{
  "arch": "transformer",
  "model": "CTC audio transcriber",
  "dataset": "short read English sentences (LibriTTS-R)",
  "train_examples": 26041,
  "gain_aug_db": 10,
  "time_shift_ms": 100,
  "n_mels": 64,
  "hop_length": 160,
  "input": "log_mel",
  "spec_augment": true,
  "win_length": 512,
  "tokenizer": "char",
  "vocab_size": 32,
  "norm": "rmsnorm",
  "norm_position": "pre",
  "hidden_act": "relu",
  "mlp_ratio": 6,
  "head_dim": 32,
  "fused_qkv": true,
  "bias": "none",
  "qk_norm": false,
  "parallel_block": false,
  "inner_norm": false,
  "moe": "soft",
  "num_experts": 8,
  "moe_every": 2,
  "expert_mlp_ratio": 0.5,
  "slots_per_expert": 2,
  "shared_expert": false,
  "subsampling": 2,
  "layers": 8,
  "width": 192,
  "positions": "sincos",
  "residual_init": "zero_last",
  "optimizer": "muon",
  "muon_scale": "match_rms_adamw",
  "learning_rate": 0.0051,
  "momentum": 0.95,
  "nesterov": true,
  "orthogonalizer": "newton_schulz_5",
  "adamw_lr_other_params": 0.0019,
  "max_steps": 15200,
  "batch_size": 256,
  "epochs": 149.4,
  "lr_schedule": "cosine_restarts",
  "final_lr_fraction": 0.01,
  "warmup_steps": 760,
  "weight_decay": 0.07,
  "adamw_weight_decay_other_params": 0.01
}
Rows from block 5 of a small CTC audio transcriber, named by matrix and row number. Rows with one number within an expert belong to one neuron, the router's apart. Each number is 128 + 32 x the weight over its row's rms, rounded and kept within 0 to 255. All counts start at 0. Numbers have three digits each. After the name is the row's rms in percent of the matrix's.
Before each expert's rows are labels from the 100 clips, of 14848, where the router gives the expert most weight on average: "top examples" is what is common among them. Only what is clearly more common there than usual is listed. The data: short read English sentences (LibriTTS-R).
# router: slot weights (model.blocks.5.mlp.router.weight, 16x192, trained with AdamW), inputs 0-191
# up: expert up (model.blocks.5.mlp.up, 8x96x192), inputs 0-191
# down: expert down (model.blocks.5.mlp.down, 8x192x96, transposed), outputs 0-191

# expert 3
top examples: the word "it"; the word "is"; the word "of"
router.6 090:166098081100160179143167162088119144122071102089164163136150117161149121104118157105031131119154118147074088077075172130095128128149184161088167130187154098143144103137129148153122122099122153178127122122160157161112129136162184130096128113079136114086099103118177129124120130120170134090151173089139135163167121199185180179122083160100182193149130171124143148159144181135156118148150106154146150081109078045096124132087105057088071110080120111116160136102123176102133200070095133124144168160115157142086106146163145115145111143136103094181167117116128116175167148146136167147
router.7 084:150107071132119184162162126115101121154150075053183175126153166145174110098126122091032134119182111196119088132139173090106113070152165166100124120193131088153099127103106088179131126127121142138122081116164155139142130164145119145118124118094106138064113137109139105125124165100155152131130124081130142159191135193185128142189124090095131171129108167107125233128184156175121164161119166171167195128158144151174164179109132138146149112087192123142114151142140186101141168076094133128094125138085151113094110150131144107109133153159115155154147138113075133152136089171089183112
up.13 103:131110121123138110136140118182059127153142092161172113137163120138138117151089083141148097157099165144161117066099093118128124116111052092119138184170220119066108109179137108098110132195128128085160118166110142156132178132139132148102147175124106141117115092116083155150155141172178198094072124135154150107105180158103160087107147079092146152071097131140093111164147090162139116076126092172151106058193131132103084119139136136100099105158082096137101119092105117134083113142144095100158144122161186120121200156152099124120069120231140093139105157112102059123097142113149138177
down.13 103:154115136096113115101120117109138121110156126065094128103087132166066164145122123167094127070089155119067120170099100100135112092158083152110171083155119075149148138118144116123177155134145166154126163127120162117098099149156125116085157134148117126157118112118172094144145127137076122208226162128139051109176184137155071178081122102170153108193205145081111122132120109160167131139141122100088114153080075170111165173192162151117154133142113187152124144128098197137124156146122105193124143111160135166157123124060163130149087082087124140131158078127108138115199144116126059135
up.14 099:082160152169103178052195169099130143160142170175065169094109080168153126165097181154141126134151130194145147057140153164156213166133173138148139116076114138135060138089093138138065087114155154123120131136117145114131141164101133144134136137118173098127141135160113129165149134161145111140090191172110178149197094127143082107136086131178117110106155169102111137149124118062187095154157152115136135125086115092138173143153139141126148126129112124098135166166106155086049116068164130200169149118077130098099113148090075156111068160135117150080164132168136135132119110110147191138
down.14 104:170113080119155110138122146141102154095185174116146135165152149135141143143087157199077126090147124099168111166172059169161123091093101101145138156165149138168153125114184138130138092141092083070121122138177090145157083146126114133141094150092154082170121087103094162130110121209086115123148085155143032108102041113123103078099126146164142163121084109159165098113121150079106154096156126169113163127114142172183088136120115134134081112154168109110132115139159086093110121150073056143121123099145088083122107130203119095144111166066120135151083174159141076108113144124108054103
up.15 104:048189159181125095128164109137105101115072126147147152139048150169213121174144097118167121142154074191118062115079121118137183128093146125166127150108170130138165128108158124094108102146100118132089139111094173146172121192064166136103132080106178113174132116159113141130165132149112120125079183097113123121081106119102138116070083142094139102180163108154198149112099174150099139108150095105150152116103183129097087174089111133170127106115105105189129134083097093125085109153201152135113168182172092090102117180126117107132136091110188158120095125143119160068126123141147142111
down.15 111:119122086065104142216171096148119128152091133120161139076147118104126095166116095124128175165143114185106137128099124118112078148183170138116158147169091133137174133143117107147114202096137176151165124119151118132122122166065074090128134116151123104164120077178107119202170135097112102125137139163087117147098097164127124028178156105123143123091122099161099110217106122169097114159086141182115142134125153147113099085120162111171127159173071075119107175149119138141140142135188174099105091121126093130135136171111120119119171144189145095097097163047166179070147134122174089103
up.16 099:173103151064077125116108078140146081173141088138161159174130156110123158149123094069165147072089155105145133106112128130107188155142077154180140151154141053139081142163140138109144110112117119113132178126152124079153122129138147170161081171120194133086106121141083111119172129082137097092132172184140110113102151136158094112126123085138073140152137168142130170135115097078098166121114113077124054145173100191046154111112146065113113133123103094195154145124175153122108154107153163109181089165133162182142161136107082067177084140139164141073088171136131133075120076137098103128
down.16 099:129154116135105151146145161124136145137079163122123102139158081144159165094110177201119119172145138133135159062132177126135097099126143110097092131152089175139089075097131174137137139121135149144133144090204154127130117084117102102108099082158038150109109154117167108092128128164102147156200113126084120125193151144133165103124149119132164128096114105136094109117165123115071130122143101098109124182104157114181093096128134109161114152158160117083171093118022113173157115160149092113136157089109136109086097159136146174002132153158138165211102155078146080165159122108163184153
up.17 098:110081137075098105100139088074146152141133162156106114142125163125135152135169148115113153122144134109149117116116130177099229116100077132204151117145129147145096079153152103118147145103128209081158110133160130137135118132133143131127138161195178187102151076110154078148107122117141190153161081156127156145143165123146160132104126138115175118120168112077120144176059130106154145132149096150106099126155145181145131038146197087068109136159121127118072181128150096161117112151173136131177117174155132130128158119136093192113076123145142107138149207171191048180103087148100170141
down.17 106:194126082132087135132087118125149129136125136125139150123166129175110092159187188119174128126169216128110052134113065086156157136128124159117104133103136187201143140165137146141152127132152098172105175181131122133145101151167107097174167107134087198131114131144152100050109137181134108093121108110125048122158106031120167133068116118054116116098078146174133099110100124132115045113116135104111169100105115118097122111088170127142153125114090150098146079114128161124115108127169170099122142151128117143129141131168140054044084145117087112119103140077133083083139144132105143151
up.18 096:157166099126109196093149106091185122137125091154106126169106140067152151147151150153159159112104121103167107041127169141116068096103087105100092144128122091140138111147193096171126171153186075149104130145136150148174139162118165114138081110161115068106157176081091079149131107110212090144176090071106097122140088083138098139121099130151122163106158085139125180108121104133127104127120159091143155108132168149084191074132162138159212170121172138123161117123170124150118042111123167107117126087201115115114080117049140080174156124122136160155143133149144096128150122132166128134
down.18 095:085140136156154137134112122148051084144185169103130107116132076196151163132119127076114124152136111130144134151128067095119165161153089079157167092148104166105122105149142177053140125151171149150206132079110093123078087100175142149165173091185143127054074162153153159149112126167089162142152169131130062100137198142112168085121114116118152057156102135139146096125156126103141170130128087150139123206149077155132103192155077140077043099079117135138120173113130135085092110141125085111139130122133195133102112109119141132142135117154167122165094115173172141126105118139093167130
up.19 101:109185138090152058102148198156112121116152116164123162113148080131138113199174152191101050148132130174084164114111101111113142132115123160178108144091141110145098150118152120119118097157205126147154151133173056174118141215097095166161130151139102101144135119141121135129082178096171034129101098086100154101136122076145191128173159153093133118108127145131184128122116119128177111166107106116103095072124079152091199140122157152119149122106089108192147155135107085159106103110138126126052067142082151081105130155145147121150157131133122119078171133111094188118158124094115099158
down.19 095:152167137205154147100170064115095167100124126180118093087106098133181149088079064100120135091041160121113095142129124142138072103161141091120095117183136135107133123084126186104158158070103134110118132126066177120124096106149113107121117124094134148090200113114099154112116107126140145133117177069139185140116150106149050082089157155103170135085114115170117132080163140122104147154234108074092165089122130131123117098104130095115115156135199154120095060136169143115102150128120135100102124113152126087156149108155128087142157102047120118122134105115109119208143185146123176146

# expert 1
top examples: the word "i"; the word "you"
router.2 097:133094091107095151118078133117098114105163073095165137198147128131155156138160169116130119176150193137132183092153158101142116074141128133111133100086089126154128146096087084182116063095088134137167077119112129108121145159092094096146201110162126124143089115111072099109131139108117129146139136144127120136154106176102081092172144135056088109125084123051160206061122057169068153157036085140152167170179179213142116135128172191111149091094141141130134179167121150116092115119143112135123116145085133137070136130081122162116123121094130096143160158084108118132133125127146142105
router.3 088:129077142069123174111062180116121136104126099091144108141155103181118151158169187163118141136136142110076150052131156144114120078144139152118184079089131131159151130104122092182113078109078154142171104105100146095129120143101125087157188121112132098172112098090069139116131105110159120114145180154167119146153093147106100133176099182035134126151121129057146123095124066148104167133051033116147160161109141121111100087092153119077081039063115103115135157172115135091119135125142136146136149136093113138078108128083141155121128139091113067163158127108158117148156135163155180121
up.6 093:115109120124124120095097115116118126172097094102114170090130132166147199097090163143101075158151142128152159107122114141130162144139125151143148085131145099121117083132094104104081082104192177180126175162162112146125157117094146138099118128147164141181060090147138108110151198107145107087101177147090144067117106104167100049145161097164074124127063150114125076148082165122059142119063157112105133058171133128080119090121104115174156098100178127048130101153115162140166122057130082116169132124097132129132090139124107149103091172113133135169159101059093177110114140052095092138
down.6 091:124128153086138130088156137110160113105152162168128051102144154101158124100073135085106151153117107116096119124135104112121053141098122111178138192099102139177131122088112083123200178105121130060059124132106171091105122112112100153119130123164090101114115170109107135174101095123167162192196162156145108113179109160149150135179088116108136148156146148133147131050130102162110181102162137147149081108117132136165137102089120055044093157129125125182098187156106172112101178105149124134159157127139086105091154135136136089124111117098153093114084158182079103224139109117120189097
up.7 096:113091098142135135089136161127137146099135155175192109115149150101139145132160140200121111119118117147122133180159131129152169145115121157161108162156086126162155108040169132103192097091108120078175158162157149149104144168191136102096125152117114101140130150130174146106149117093149094170180112132146116137194079092143121073169158145120208146121154170168186211139165091152105078117098054129168126139130098127163106080142147126152128152121115168108138118153118100133162122103140118131179122135103175156103114168087127156178164131059124160032138157167127145183125071115065105192
down.7 094:149122118087132117127133105163130155135119120105164019176129160123130119082104146071090155143169133125108121128120123050158132187144181119057172110167081100093131088213118151121040167151123124140131078124120080083064103137086147133124158116175155109115125048165102112160116097101108147143131142124092143154085145108098111172149142076115105139141106135106059085136102108140147117113145114179118079109112139110133113113121112108184090119111089107164158117073129161143152138089111185083120155112096122067126054075168111130071138105139132121163063113089102095100136128136180094091
up.8 102:108107165133119158182102102138155134139125159087133205146145117089103062146118101081141190125144136166170151083073107179120143129099101072125122152111080156213135087138076119128164140076042189109155044175173139155101078160108132106066144189135133098144107135136085120086097148142118122105147171080179155140126109107180117128115074120108084140147144134106091121140106123090121162075110092121153072137087144136102109179167134106137121116127146136096145154192178099149138168121108075176058109095159136160098100108132103154110089129166145072144185113159153099142131121111152121125
down.8 099:105145114087203146110172149177120154134148111148067152178073120133123138063158132141142117092103147064141084158134178123164150115131139107175144123081085101108149139091131127132115162142204127189199134170129109147082101058152088121180165071148133190110151157091114157144175137088110183157109086098164087166136137109143102105087165115181120136108155135144119103188126146133135114137124155077106158158122166161172125093155161103090107117105145138132168171129063138092122145077182122111144149141142121079151174124103139131071110143114134253119152123108120149146093165124153095082
up.9 107:193175089088119153119106127064146183133151203101109105178075116097108174172118106127136151102146149135081126146190145116090134108108140090166113116207125169114141173176164129077150134082105110164112103128150105139149130130112085140191106107103099122109149097129160142118071111142139109114137154069145097095134142103128085126152092132103110178114134149151150181098140108188198087105090192103084140100057106182104122110146112156110108118084171066117101175099114142204121145128106143133139142127106128158133162204106110085138130107167116117122101174139121185194187101120130106198
down.9 093:201143119124105109100082123165068117097113112165086078156145164157130108054152115146135161121104168135053160151131118218166123132158144113120172116090112169148145144141105126127130149192116152170145128127154150155153108150103130116115113142069140066118093095081153089081142092141169076121144147147152211156138176086119133151146101113148123134132113157193112122127116133105052158158130189099178146153119071106149166182061158140084151118117033167144126158101112128095058182105168142185096137127103116134094145112111168170123159146090167105135163129130155158167101138162090134110
up.10 093:145200230158158158141126106096120159150169098085100150150222143135160159114155200072103163136116124107153082120162089130135102089150057173165088110100093095106154102145106171053190135112119129120107134130087132088078121150102107086134139152111183121105124079114124196143150147124114128156124137136074102155137105137122131119134160112168142197108095081141156107128145091098123119080100105167114123114130135131109185134154125111123177113167143119136090070123114140078151137124157194078113159202113117076162137052160121106127116126157069117125132097053115171110124117097158121098
down.10 092:110094129102143103120104110173115147120119147143094136126170075149105098143114075114133109118138123076147053082166172109161120115126120136128110118161117155155110179144147096152198134145141088090150140152153097132088138168147166166195161166136152068118135105105097071201169128117145138071155153125112102065138191116141091139119050153120200111121172165169089167129117127134050164181148136095112123143188077146136101122098112102089146115099106097199069175129157143168126175133111081177164132159129118137107119153054133137163174087082184165069165134144121127143108107102129111163
up.11 104:065089134075134097112123091067086168153141096102134100183107147133118205164120143144086129134147159172199153074179044078063134131117159156033205126176125124158101141153062107183090155155115133143090138112165126071135144151170112147121152093193147132115133129133183111129141098135124123113125122162147137140140128109094123130107139113137126187100141132103101140099153054119138116174158101096146106109207125143199125091159145105100126192140125097168170124094117157153151143073117134112127087124152108139062167163131147110120078134146134123126118141108087081179130105146190131143
down.11 097:134110179191066164069166114161144171143153136150155153082174081116177071177094115119153151108131141144124071157130184147121175105109113141153129174105146143140131115123172158181133152091182119129181154136122130158160133123142142154109151180145112129107140104118032156164117148163149152180149155114130087122085114163137164093147066109108116163137080132171151155111095122166089117109135173101171136165088150135055083192135157202137123079103170173090132152149173152085078157133167032106084130122126116138127172139146164121101112085101114093129166170140095125086116139142081106139
up.12 093:132137109105162139104102129121129098115136185120147166157149047109139124123080160145215146131161102056172131146201143150147078123157138099153073097099136115126162136176065140116133104136197095123149104133145101114105206159220116115127128092108107114136089116095111155123106125113143146144211129111197085093080098147142130182151155156146099090120082116091150137184118122142127109143123153058131212127108139133143110083152106130182113146117147175183134130141113187127137158066147097147108122160136140121102117123151125132141083049123189168154135134085153140117106140079057149102
down.12 101:072191149128088118165122196135191137073160188044168127094112174132155128155162093092153069120110175131102126161142099093097145111143082155081171144150085177086084160139174113127172189048152125137140165128118132143122078099085127094171096172126127149135120175144073117128146132139109095094134118119158173177153133103096171150175158151080122109176133130150143138129122130108115074096085133105080097054139122132121163204161056175044106116150108109129112110152177107092094112165118150122114165133128095111123153154130153112110124135142141116113109047111129120156117159130123086135

# expert 4
top examples: the word "not"
router.8 108:142155040176071202145140117106177111146181127105186127118102116087161152120113150161158164191187087165118099158194136088125123095128094130145116089137094150152141128103147118174118152073165124142124080139140120114115170144097091120119117088109135196100130117159158106161121153139160140136132115078163140154190074110194128114116099057107087171126044134101102210079195158151111120134061118145095116172145143183134159100148126200132151170135182098102122166164156109140102161111111095114084096108095170103159168148114137108147131136133110156100123121123086103121109106132085150097
router.9 102:140122062156069213135165113103188138132097135106192128088096061102130135107111178145153165146128060128049113119120131129085149151102100131147145116151146167163170110108157131145107170053170132158139101138124142099075177148134133125080095092093126172147136113181171117185136141147142115092144125090163119111168091118188101131074094125099107202129077163138108136102121190114142090103088074111067127129074069042080144054104098110079065167137159079086152137142142084138114166118108078147133129138105131130123107137144139120142123122111109118103130121155125081137166128127130131104
up.6 095:119198077157145073107135098164136155095079104101140126146104146128132146154080137147113123141152103102058160093135111149109175106076150123066140122114085129140186143097129063082096135141147161181096105139134082075166092111075103125161144149154138132093120112139117170163131161091081054171105106141111106140117103110105120122049124170094123202154155126166111144094127119116177094114112172156201107125037052185138135195161097179105097116079146145145132081136090129099155149110114127136151098159124111122170117115150125104122077204169139143104175126162128200143149140148137139122
down.6 099:169115119099125148123154102146108110133122165115161103143146144120092128122171166136139099110123137093152114104066155194140133119102161131122091120103123083160148117173134131122095141160089108151144160108208154176160174153170187059176177082096150108148175104110165085094154163095135186121116134111073157117164187151172186162177137126089111172103147135211150094166137137088130121081154078126119131179100166168178082122117082116102163158113123095101094156114081175143113146111145059124137138192169107153134116119121076182100151141122167084151182172083099128116099095056131152157
up.7 101:127136170081111099059104074159085133119148140127106105124078123116171176133140097137071126144163157149172155092151112123106194122116147132152193102149138143117100128161094111139089044070168141153134168148121186162101173067132095155165116108126117089113065211155170114151136161163127105102133112168117132112092095080121112115180051105153145121119154137153157170145123162070164164139152079069138120101145140159116087170151173112145154139081137145120082139171100149146090169127097077141116208088170060117144155085117071182121128110115142104155149122129106083149091117152098157135
down.7 094:129202169176181171098136130137120146122107183208146038141113126139094101143103124161160105138117137184139097196089138135131096113119124109134112160056083129147130128110114165077167115162100128076176109152085116146161119141147136114063126049158123126124117158093113173129197120114120112096115143172135181151178153159158129087164139136100098180106198117139038089176106091108133144085109141126111076141132110078111117143153128207139126149103109092090098169105120136117143136111139169080133175075096082115139036191121136125108119169098155106127125123108098151119144144141136134137
up.8 102:095155135100154037162185135125130171162120095167119170119145119179117102098115195159132111143114179150103116136214126106090170176085116142132112108133150149154116146116184143106125097113140136157160139130091087152195142083092124154201146097127157145054097164074127085109107156142080172122108128183121100133093182133098118164131073125112143106116094127108147047136141155151120126112139192141105157175058137142089095130096135111127142171127105087112145082092120149073153175118103147108112197152125103165172149085089156089134146163120071135134206156139076101083122120098100140121
down.8 105:101149127159128153170070129117048162095158098114126097163072152133199102139155125103095155131177087128137134087094100145093131095174087144123129114120121167167050115126082105149179102046126114140116128158127160126124085169152093137155123182171126162147098120106159137140131111144074132157137110033113114157142160100109122126199112094186094116118116141117150153154133110147134107181180136119122094081110120143152079174167105179174106125159160105107178145133068124185116142141106131131106084097141162018138183108176079158169110127173161120127086113143158100157091135102176127141
up.9 099:130167124162149178171108177166101199117151195154075122107138096096106082155157073129161142142110118147137155161102109071152161116142176119184079151182153056122162120110184152119112115094193134133118161069148073098119095077155149091142195105140160135092125134138145148144153148093129149129127123088120127126078117141155065083109133128190143114154098145134097105100173165110090200086095074119123116130163173106162100138138179159105116133120107138084123138101113070056158127143185090093175131135173120048148066182158126175142144131093162120124135132111156115127127133158112170100
down.9 095:114105136087156087120162220167118101077134095127135077146113122133147155125098116093166137147127179162174097154143065113167184079144156109107134154191126137038142178162142142143153116161116075100133149179148070086134169160174081134146135123115177052148068120105061070114128182154108107094120135128125110107086172099148132101169124144127128118095089181135122141160110048107171102153145142082079116119111129153072123095143135164110070192095126115142096142171151112135151126110159193140165167101119142132120123158168131150116116128117124177130121118105107114056139086125114192168
up.10 101:161172096109152170108103146179140115149154115113212205112108094089170105126147137105083109128095128146122157121187097079151168132093148130114137045131167182102120150132177167081155078152121133138091086092137108099150170117120129070188095114152188197113063089159080136150110154117139162105165132080099120092094123115095148131167147126127100092139097185087050081123121137121159136078097142104166106159122111133094116091098092092124127177112142087122110190136131143125124173153172120126138143117126145107068097086151082086177070112080140111160089103099118069122159142159102113158
down.10 096:092156093159093127119134108133107158101112096097163091147129156069097124119162139115108113197157113033119144154084112121129143116122085170201116152142109112165159160176171185128123120137127148107156067173207124158097173143149166139206091115104120189096176127149091069201095121109140118154153144142126109103143171114217130114098126122138172163128162107091134147135065139110125192087145136123131149123136137147133108102175159125106103132069113147093141114088146105109126133142196123133162142131096102119090071159167137166065109232064149152114152153160132126123165136159134120112
up.11 095:121070116141111111042210143122104173129111131162152062094110125137120122093117130143112144130127111124124172041136060106113171125123111157119081103106077103125146182066088209116188124159144092137151179154106182118135088160179132184088137106127106155132099156144151159096161148136178073147129116132172127140130196126144171134140124148116139124086142130145125120162099128109182129227152139108178168138110156139059154113151135091122068125059118096123116155148110124104127125124123141124067083105204163114113091140158146071068112158163165153151131094107146143116093099147150156134
down.11 092:138129121083147102136103139163097083068147064138117173126115137184107164138093136128073124151159184115170139167158146137063115071145130086091179114114136140128161132111144108128121090134067154131089072160140121096130147170092083090155097031151143154128129055097137134164077051124078133157089117132188100181146166150189146095107106130119134113113119161110088148107095142167112108097164155137135136124109090106146131093155104137095091120177106119126095157149098116109092125091140143124163136114082122156141082128153094143186077125130035197138098164149208152122101107122154100191
up.12 096:089170049141097151138121154079141129105092125101132137116128113114141170136098135115196063090102102138169134170083081153154054077109072118123058109092193143130100165193090149126086142132093095132143152129082161090146079168131137155132151140180058178113081145136109046118118111154155119126141151134166157158150157115092181095092117100098163099122143115163129169133162128120087115152073130113140155154144048076126115071152118091088164139171183102087117163076142154116139174155123088116142108091087155151157083132127118075139131130123125119125082154167149134096095115151202134140
down.12 096:151090144143165160121116103165181158076146119181153146143133165080124130073115127148120106125126211132073139061141130121085162131131120130128113098160115153158080131109141140148115093125167138157137101127126172169067160101079093107129109122073139121104128155126085126162130146155099117125146162110096120125124079118156065160144126139138161203100079188145107141115124075070143139095134148095145078120127092157109140118120106182108122138103115193167146119122169060138091134113184053115058202099151161072112130171149146235094183116137133112112162160131162123114170082089148146194

# expert 7
top examples: the word "the"; the word "a"
router.14 091:164049088122147166140116118120175138114078152107145121104116126097155155115082141153093067122130094117098106088073163112119158098142105123156163140089143088155147089084116111152118082013061154138131164140160142112109140111146066153060141123096101198137128134164176135136124088121144137101136205130192126154154122197197140134059130123091124168187112171135142145113125100070115119144128077107169128163116132085149098086136066098099103160133147057090127118154118127088128135151103123107150134134154176150060079119119149152123141128136105053086163063128122120147152121153099107124
router.15 089:173051065114096190129117139139156111148134148088144126122122164109177128143049112151087081105117133134139134161098145092122180105156073176133105112102075087189102098083125122116107096044080168116120107141124119131133151122156083172083191135133095209112104118186182145118147131102152159121139143099175127154126123148176135118081123094062166183172092190128172194088173080112129141133123124122197113191138167125157117097108120136115143138118191099084120136176124148080104160129095144131148110121137187122112123136091126110132132125136101105061154090116117145180118130151066143104
up.13 105:149195164080134186142152081115152142063124131050150160134113133096105118173165112111119135115143110094147062128136187134092177122080086153133136085066143169066202205112165126164162141120112144111151153151166135115084112125129140118122136146094108182137075122098197144146168159149074141104150148099091121078167183157184112109101141176146061073133095082125139132097123145119164114108116149138146159090102162069124099157136127082163151156118175048134118119173088122156143081109139122119096089110148103125143156169130131094052161105153158132169123087158150123103138142157152089157
down.13 105:163142132156144066106130135098193183113131173164155137136092167136121166156143151126133093103190137129095141170141066096119102107146159089171130145150185144155088096085137110129128121116113062088142117111103148147119148133199169154110089071145106141194159174103124075137114134153135038144111084153116115133126077077202105181100115139146215151095123061122101113147176111124148189137085126129060131117103071175139114133108132116145145139115128080128151102050100155086161114174149115112109127161140115053077139116171151060157146152101161140127161162125139090136101133109109140098
up.14 089:132132146188090170124128091109193174136099112154154104135152114134169164103099122116127142162131181071162156135135109145157116096102159101136161140160118128125097138119112110175227103104104092112195118125167127136144073171096061145146122162177094119169080119128072136170067117167195137130174106154150119107119078141196195106124142105132074106124094123126090153168078114058149079060127110098117134170116091194165122111134111133169144140140078071116106130102138106222127108138120129095102108156138121138119080113130102174184096123164136154124163112128140070154081127172101143138
down.14 087:128127118065089086159163162110096085083144133183125137107073155136069091168180213062058169111139147131095075104110177137106141118160134137103153106091101136150170125166105094142133136127125144174096123061162118086114142138135158110179150126126106134087114150142151115086112099112064147116126177111124096098095150117069135161164111082162173151122096164111141128134148150138121182190145152112147096094172102110105143136088180112179156125185105110080175128116123111086160141131156210129147146178143133140138153128091178142106138177049135185134102126107061153184175142112149122164
up.15 106:145182204116156127097125106119112045108090124128193118120081126200163125128101100141190132137089124150108165123134109163162114139126154096056119162104147147116153163106083130124116158066196104122119058124129098146098187110163138136123167139134113121136143156158128099139145100190101078173139167116135066147092084105122139135111133113120107154118161128137057057119085131119106216052178113127127146172142176139160084084180165147142095137143108053183143149094126116124149154111110131101162185116118135085166105159137062140075097106105121176094108129105103123162139147145152087128
down.15 100:142110141164076146099111094153123144160118188111166136141096053093112095137140131117117140107171116130145167130146138126103124168135131169082142084119122138118111128104146124189131137176134124128101153099172147119228153162160114197137161174097131093060200135118106178100127177144099146088169170123156085150118156115160086093128153153093131136208102160149109143122133182127101079163150139160178121082112094166091140167139120062139191109079099164126140135179131097093088114116142180032133104168169092179147110120124169153149127094130100060156154143158115182138130140151110190151
up.16 095:123117108110141132111138077200124137113107088128124113118164131141111152089130179067129130126147140099152136159080119176142107174167102077124084173196165079143145100172133106125093157134080134131143207095089136115143077117154129150127113102128169187060185108126151090142095118080091124145063126092142053154097087132081145180077114144192058158151164097143055093153114118092167104098125141130149062081087113148134156093126161154116168165124146107166158111119132091113192154145146109090098121114161164085145074122099158103073104160116137051133120076123141110132122154110141112160
down.16 095:154076094100113104163171174117146140160103124101123114194145109187151067132136085103100133084127114143156120139140151109153130189136148093131087112105111080105166165090170127052125184092131077094118132172162104145111100189093091122118148107105097143103158130094146140146168158158169078133166130204130173056121108158131138079177161073085146134124161169143130150127141139100138130102087150121197108174199103087145073101115119087108164074107121188151119110162195098154103087144077116174185107165119122140103131121148143115157155122116096105063136083135139110179169083102149156118
up.17 095:132152098155080108110134130163106105115117106119156134230117110124190106117077151177112096187115109164117133115148152111174177115171063147096134115162192142143156088141103105153094166165173141138126162111139090171118093133164167118171163160153127137044104194182154169102182133117090141131110111173135133154174098092084142142163147136162128179083129140139134118087027127095140110116126074114166125129167161123113104130079161112137123093130118129173131096188127153151143131061095119146109203107169122138104190119113169134117177094149145113082103172121124125106198140109161074109
down.17 097:180138143134180111119117100073098138153120137165106076118140138065137167098135171142159144089128085115173161118138139223111136160120124128127127111128091126127144163108150212093141105092075170150081091156142126131149164060177065076142056115161136101150141109151113110077091047124161086129129118039166131152128127119113174131074149141136141079149125126117092126135186122167122111091072160095143130107068136101109164099168090074135196134134132153111127129084161151098149116196112136116119129131121153104163092146132132133064119153114088139118124171187221119098124117155097153123
up.18 091:184137160111074154082197144112107121134146159117098120155106094079109114168128135041137186176121161155142134156137147087095187163152076186110185147124085073141091147089120111132120160149105155111107130078180135119119105154169100155137129170159109145122176127116160096136178126134139141100138140170171088118154125096107139110089120199086084139161135115059114130095170138102097107146135073111091095098117108125151164152164082057183163093152156120116101166126141173146116121176173129158084131104097157114132104084209206162130134116121129172158137052117103142152116098148071102101
down.18 093:130114182177182165165061151109115111139084126143140088141121119205131122193137100145136110163121077148119150137073123127122177150137129141132138127120115085077125144119162139092093098181150107107139111147075139089137056108132100122061083114158210149095144154098182135129183074125157082159126045130122164201100163144135110155166132118102152119165158089111105163190099135134128096147166129161126116151118180094148141102123186116120107129127111161124201118162115093183105098060092083139107108177117094142105091103173112079090121065150115110097149154090099183128183099127117121134
up.19 109:075059174126147104139151120115133151180062131175102190207109127108141117119140211113122125169141156119153091118147105174162180156130161108096138144096080130150197140203113076138147180109112117128085113169087126112138167056118120147103096078127092113083150106127112099100087149173117158126138111129132088126145130117102074145071094152088150146140133154130149128149086144166163118100124126086122170055104111116149141141101163144133142156100089101094146118055149118106131177152140123131121159064163118208152093110154166106098070155126095154110109137110099015161132123141110144095
down.19 109:129104134102153166122141160140077124091109148098095117047083101134166129110099124162075119155101146119076158127109115207137096137086094137182138081177083133141095175160136067105140127097079145171125141127125144105123118082088157177070128110155108119128181090147160121113132113115077056084138117067138155184127071130148143136055168175170152181058107090105177146042116145105185101144120084179174128148129136106146103130151160121151137110137149134162129121119106183180121102149161153075127164137129172117098073160129123109087095143107124119102116116074159083110100159149186151116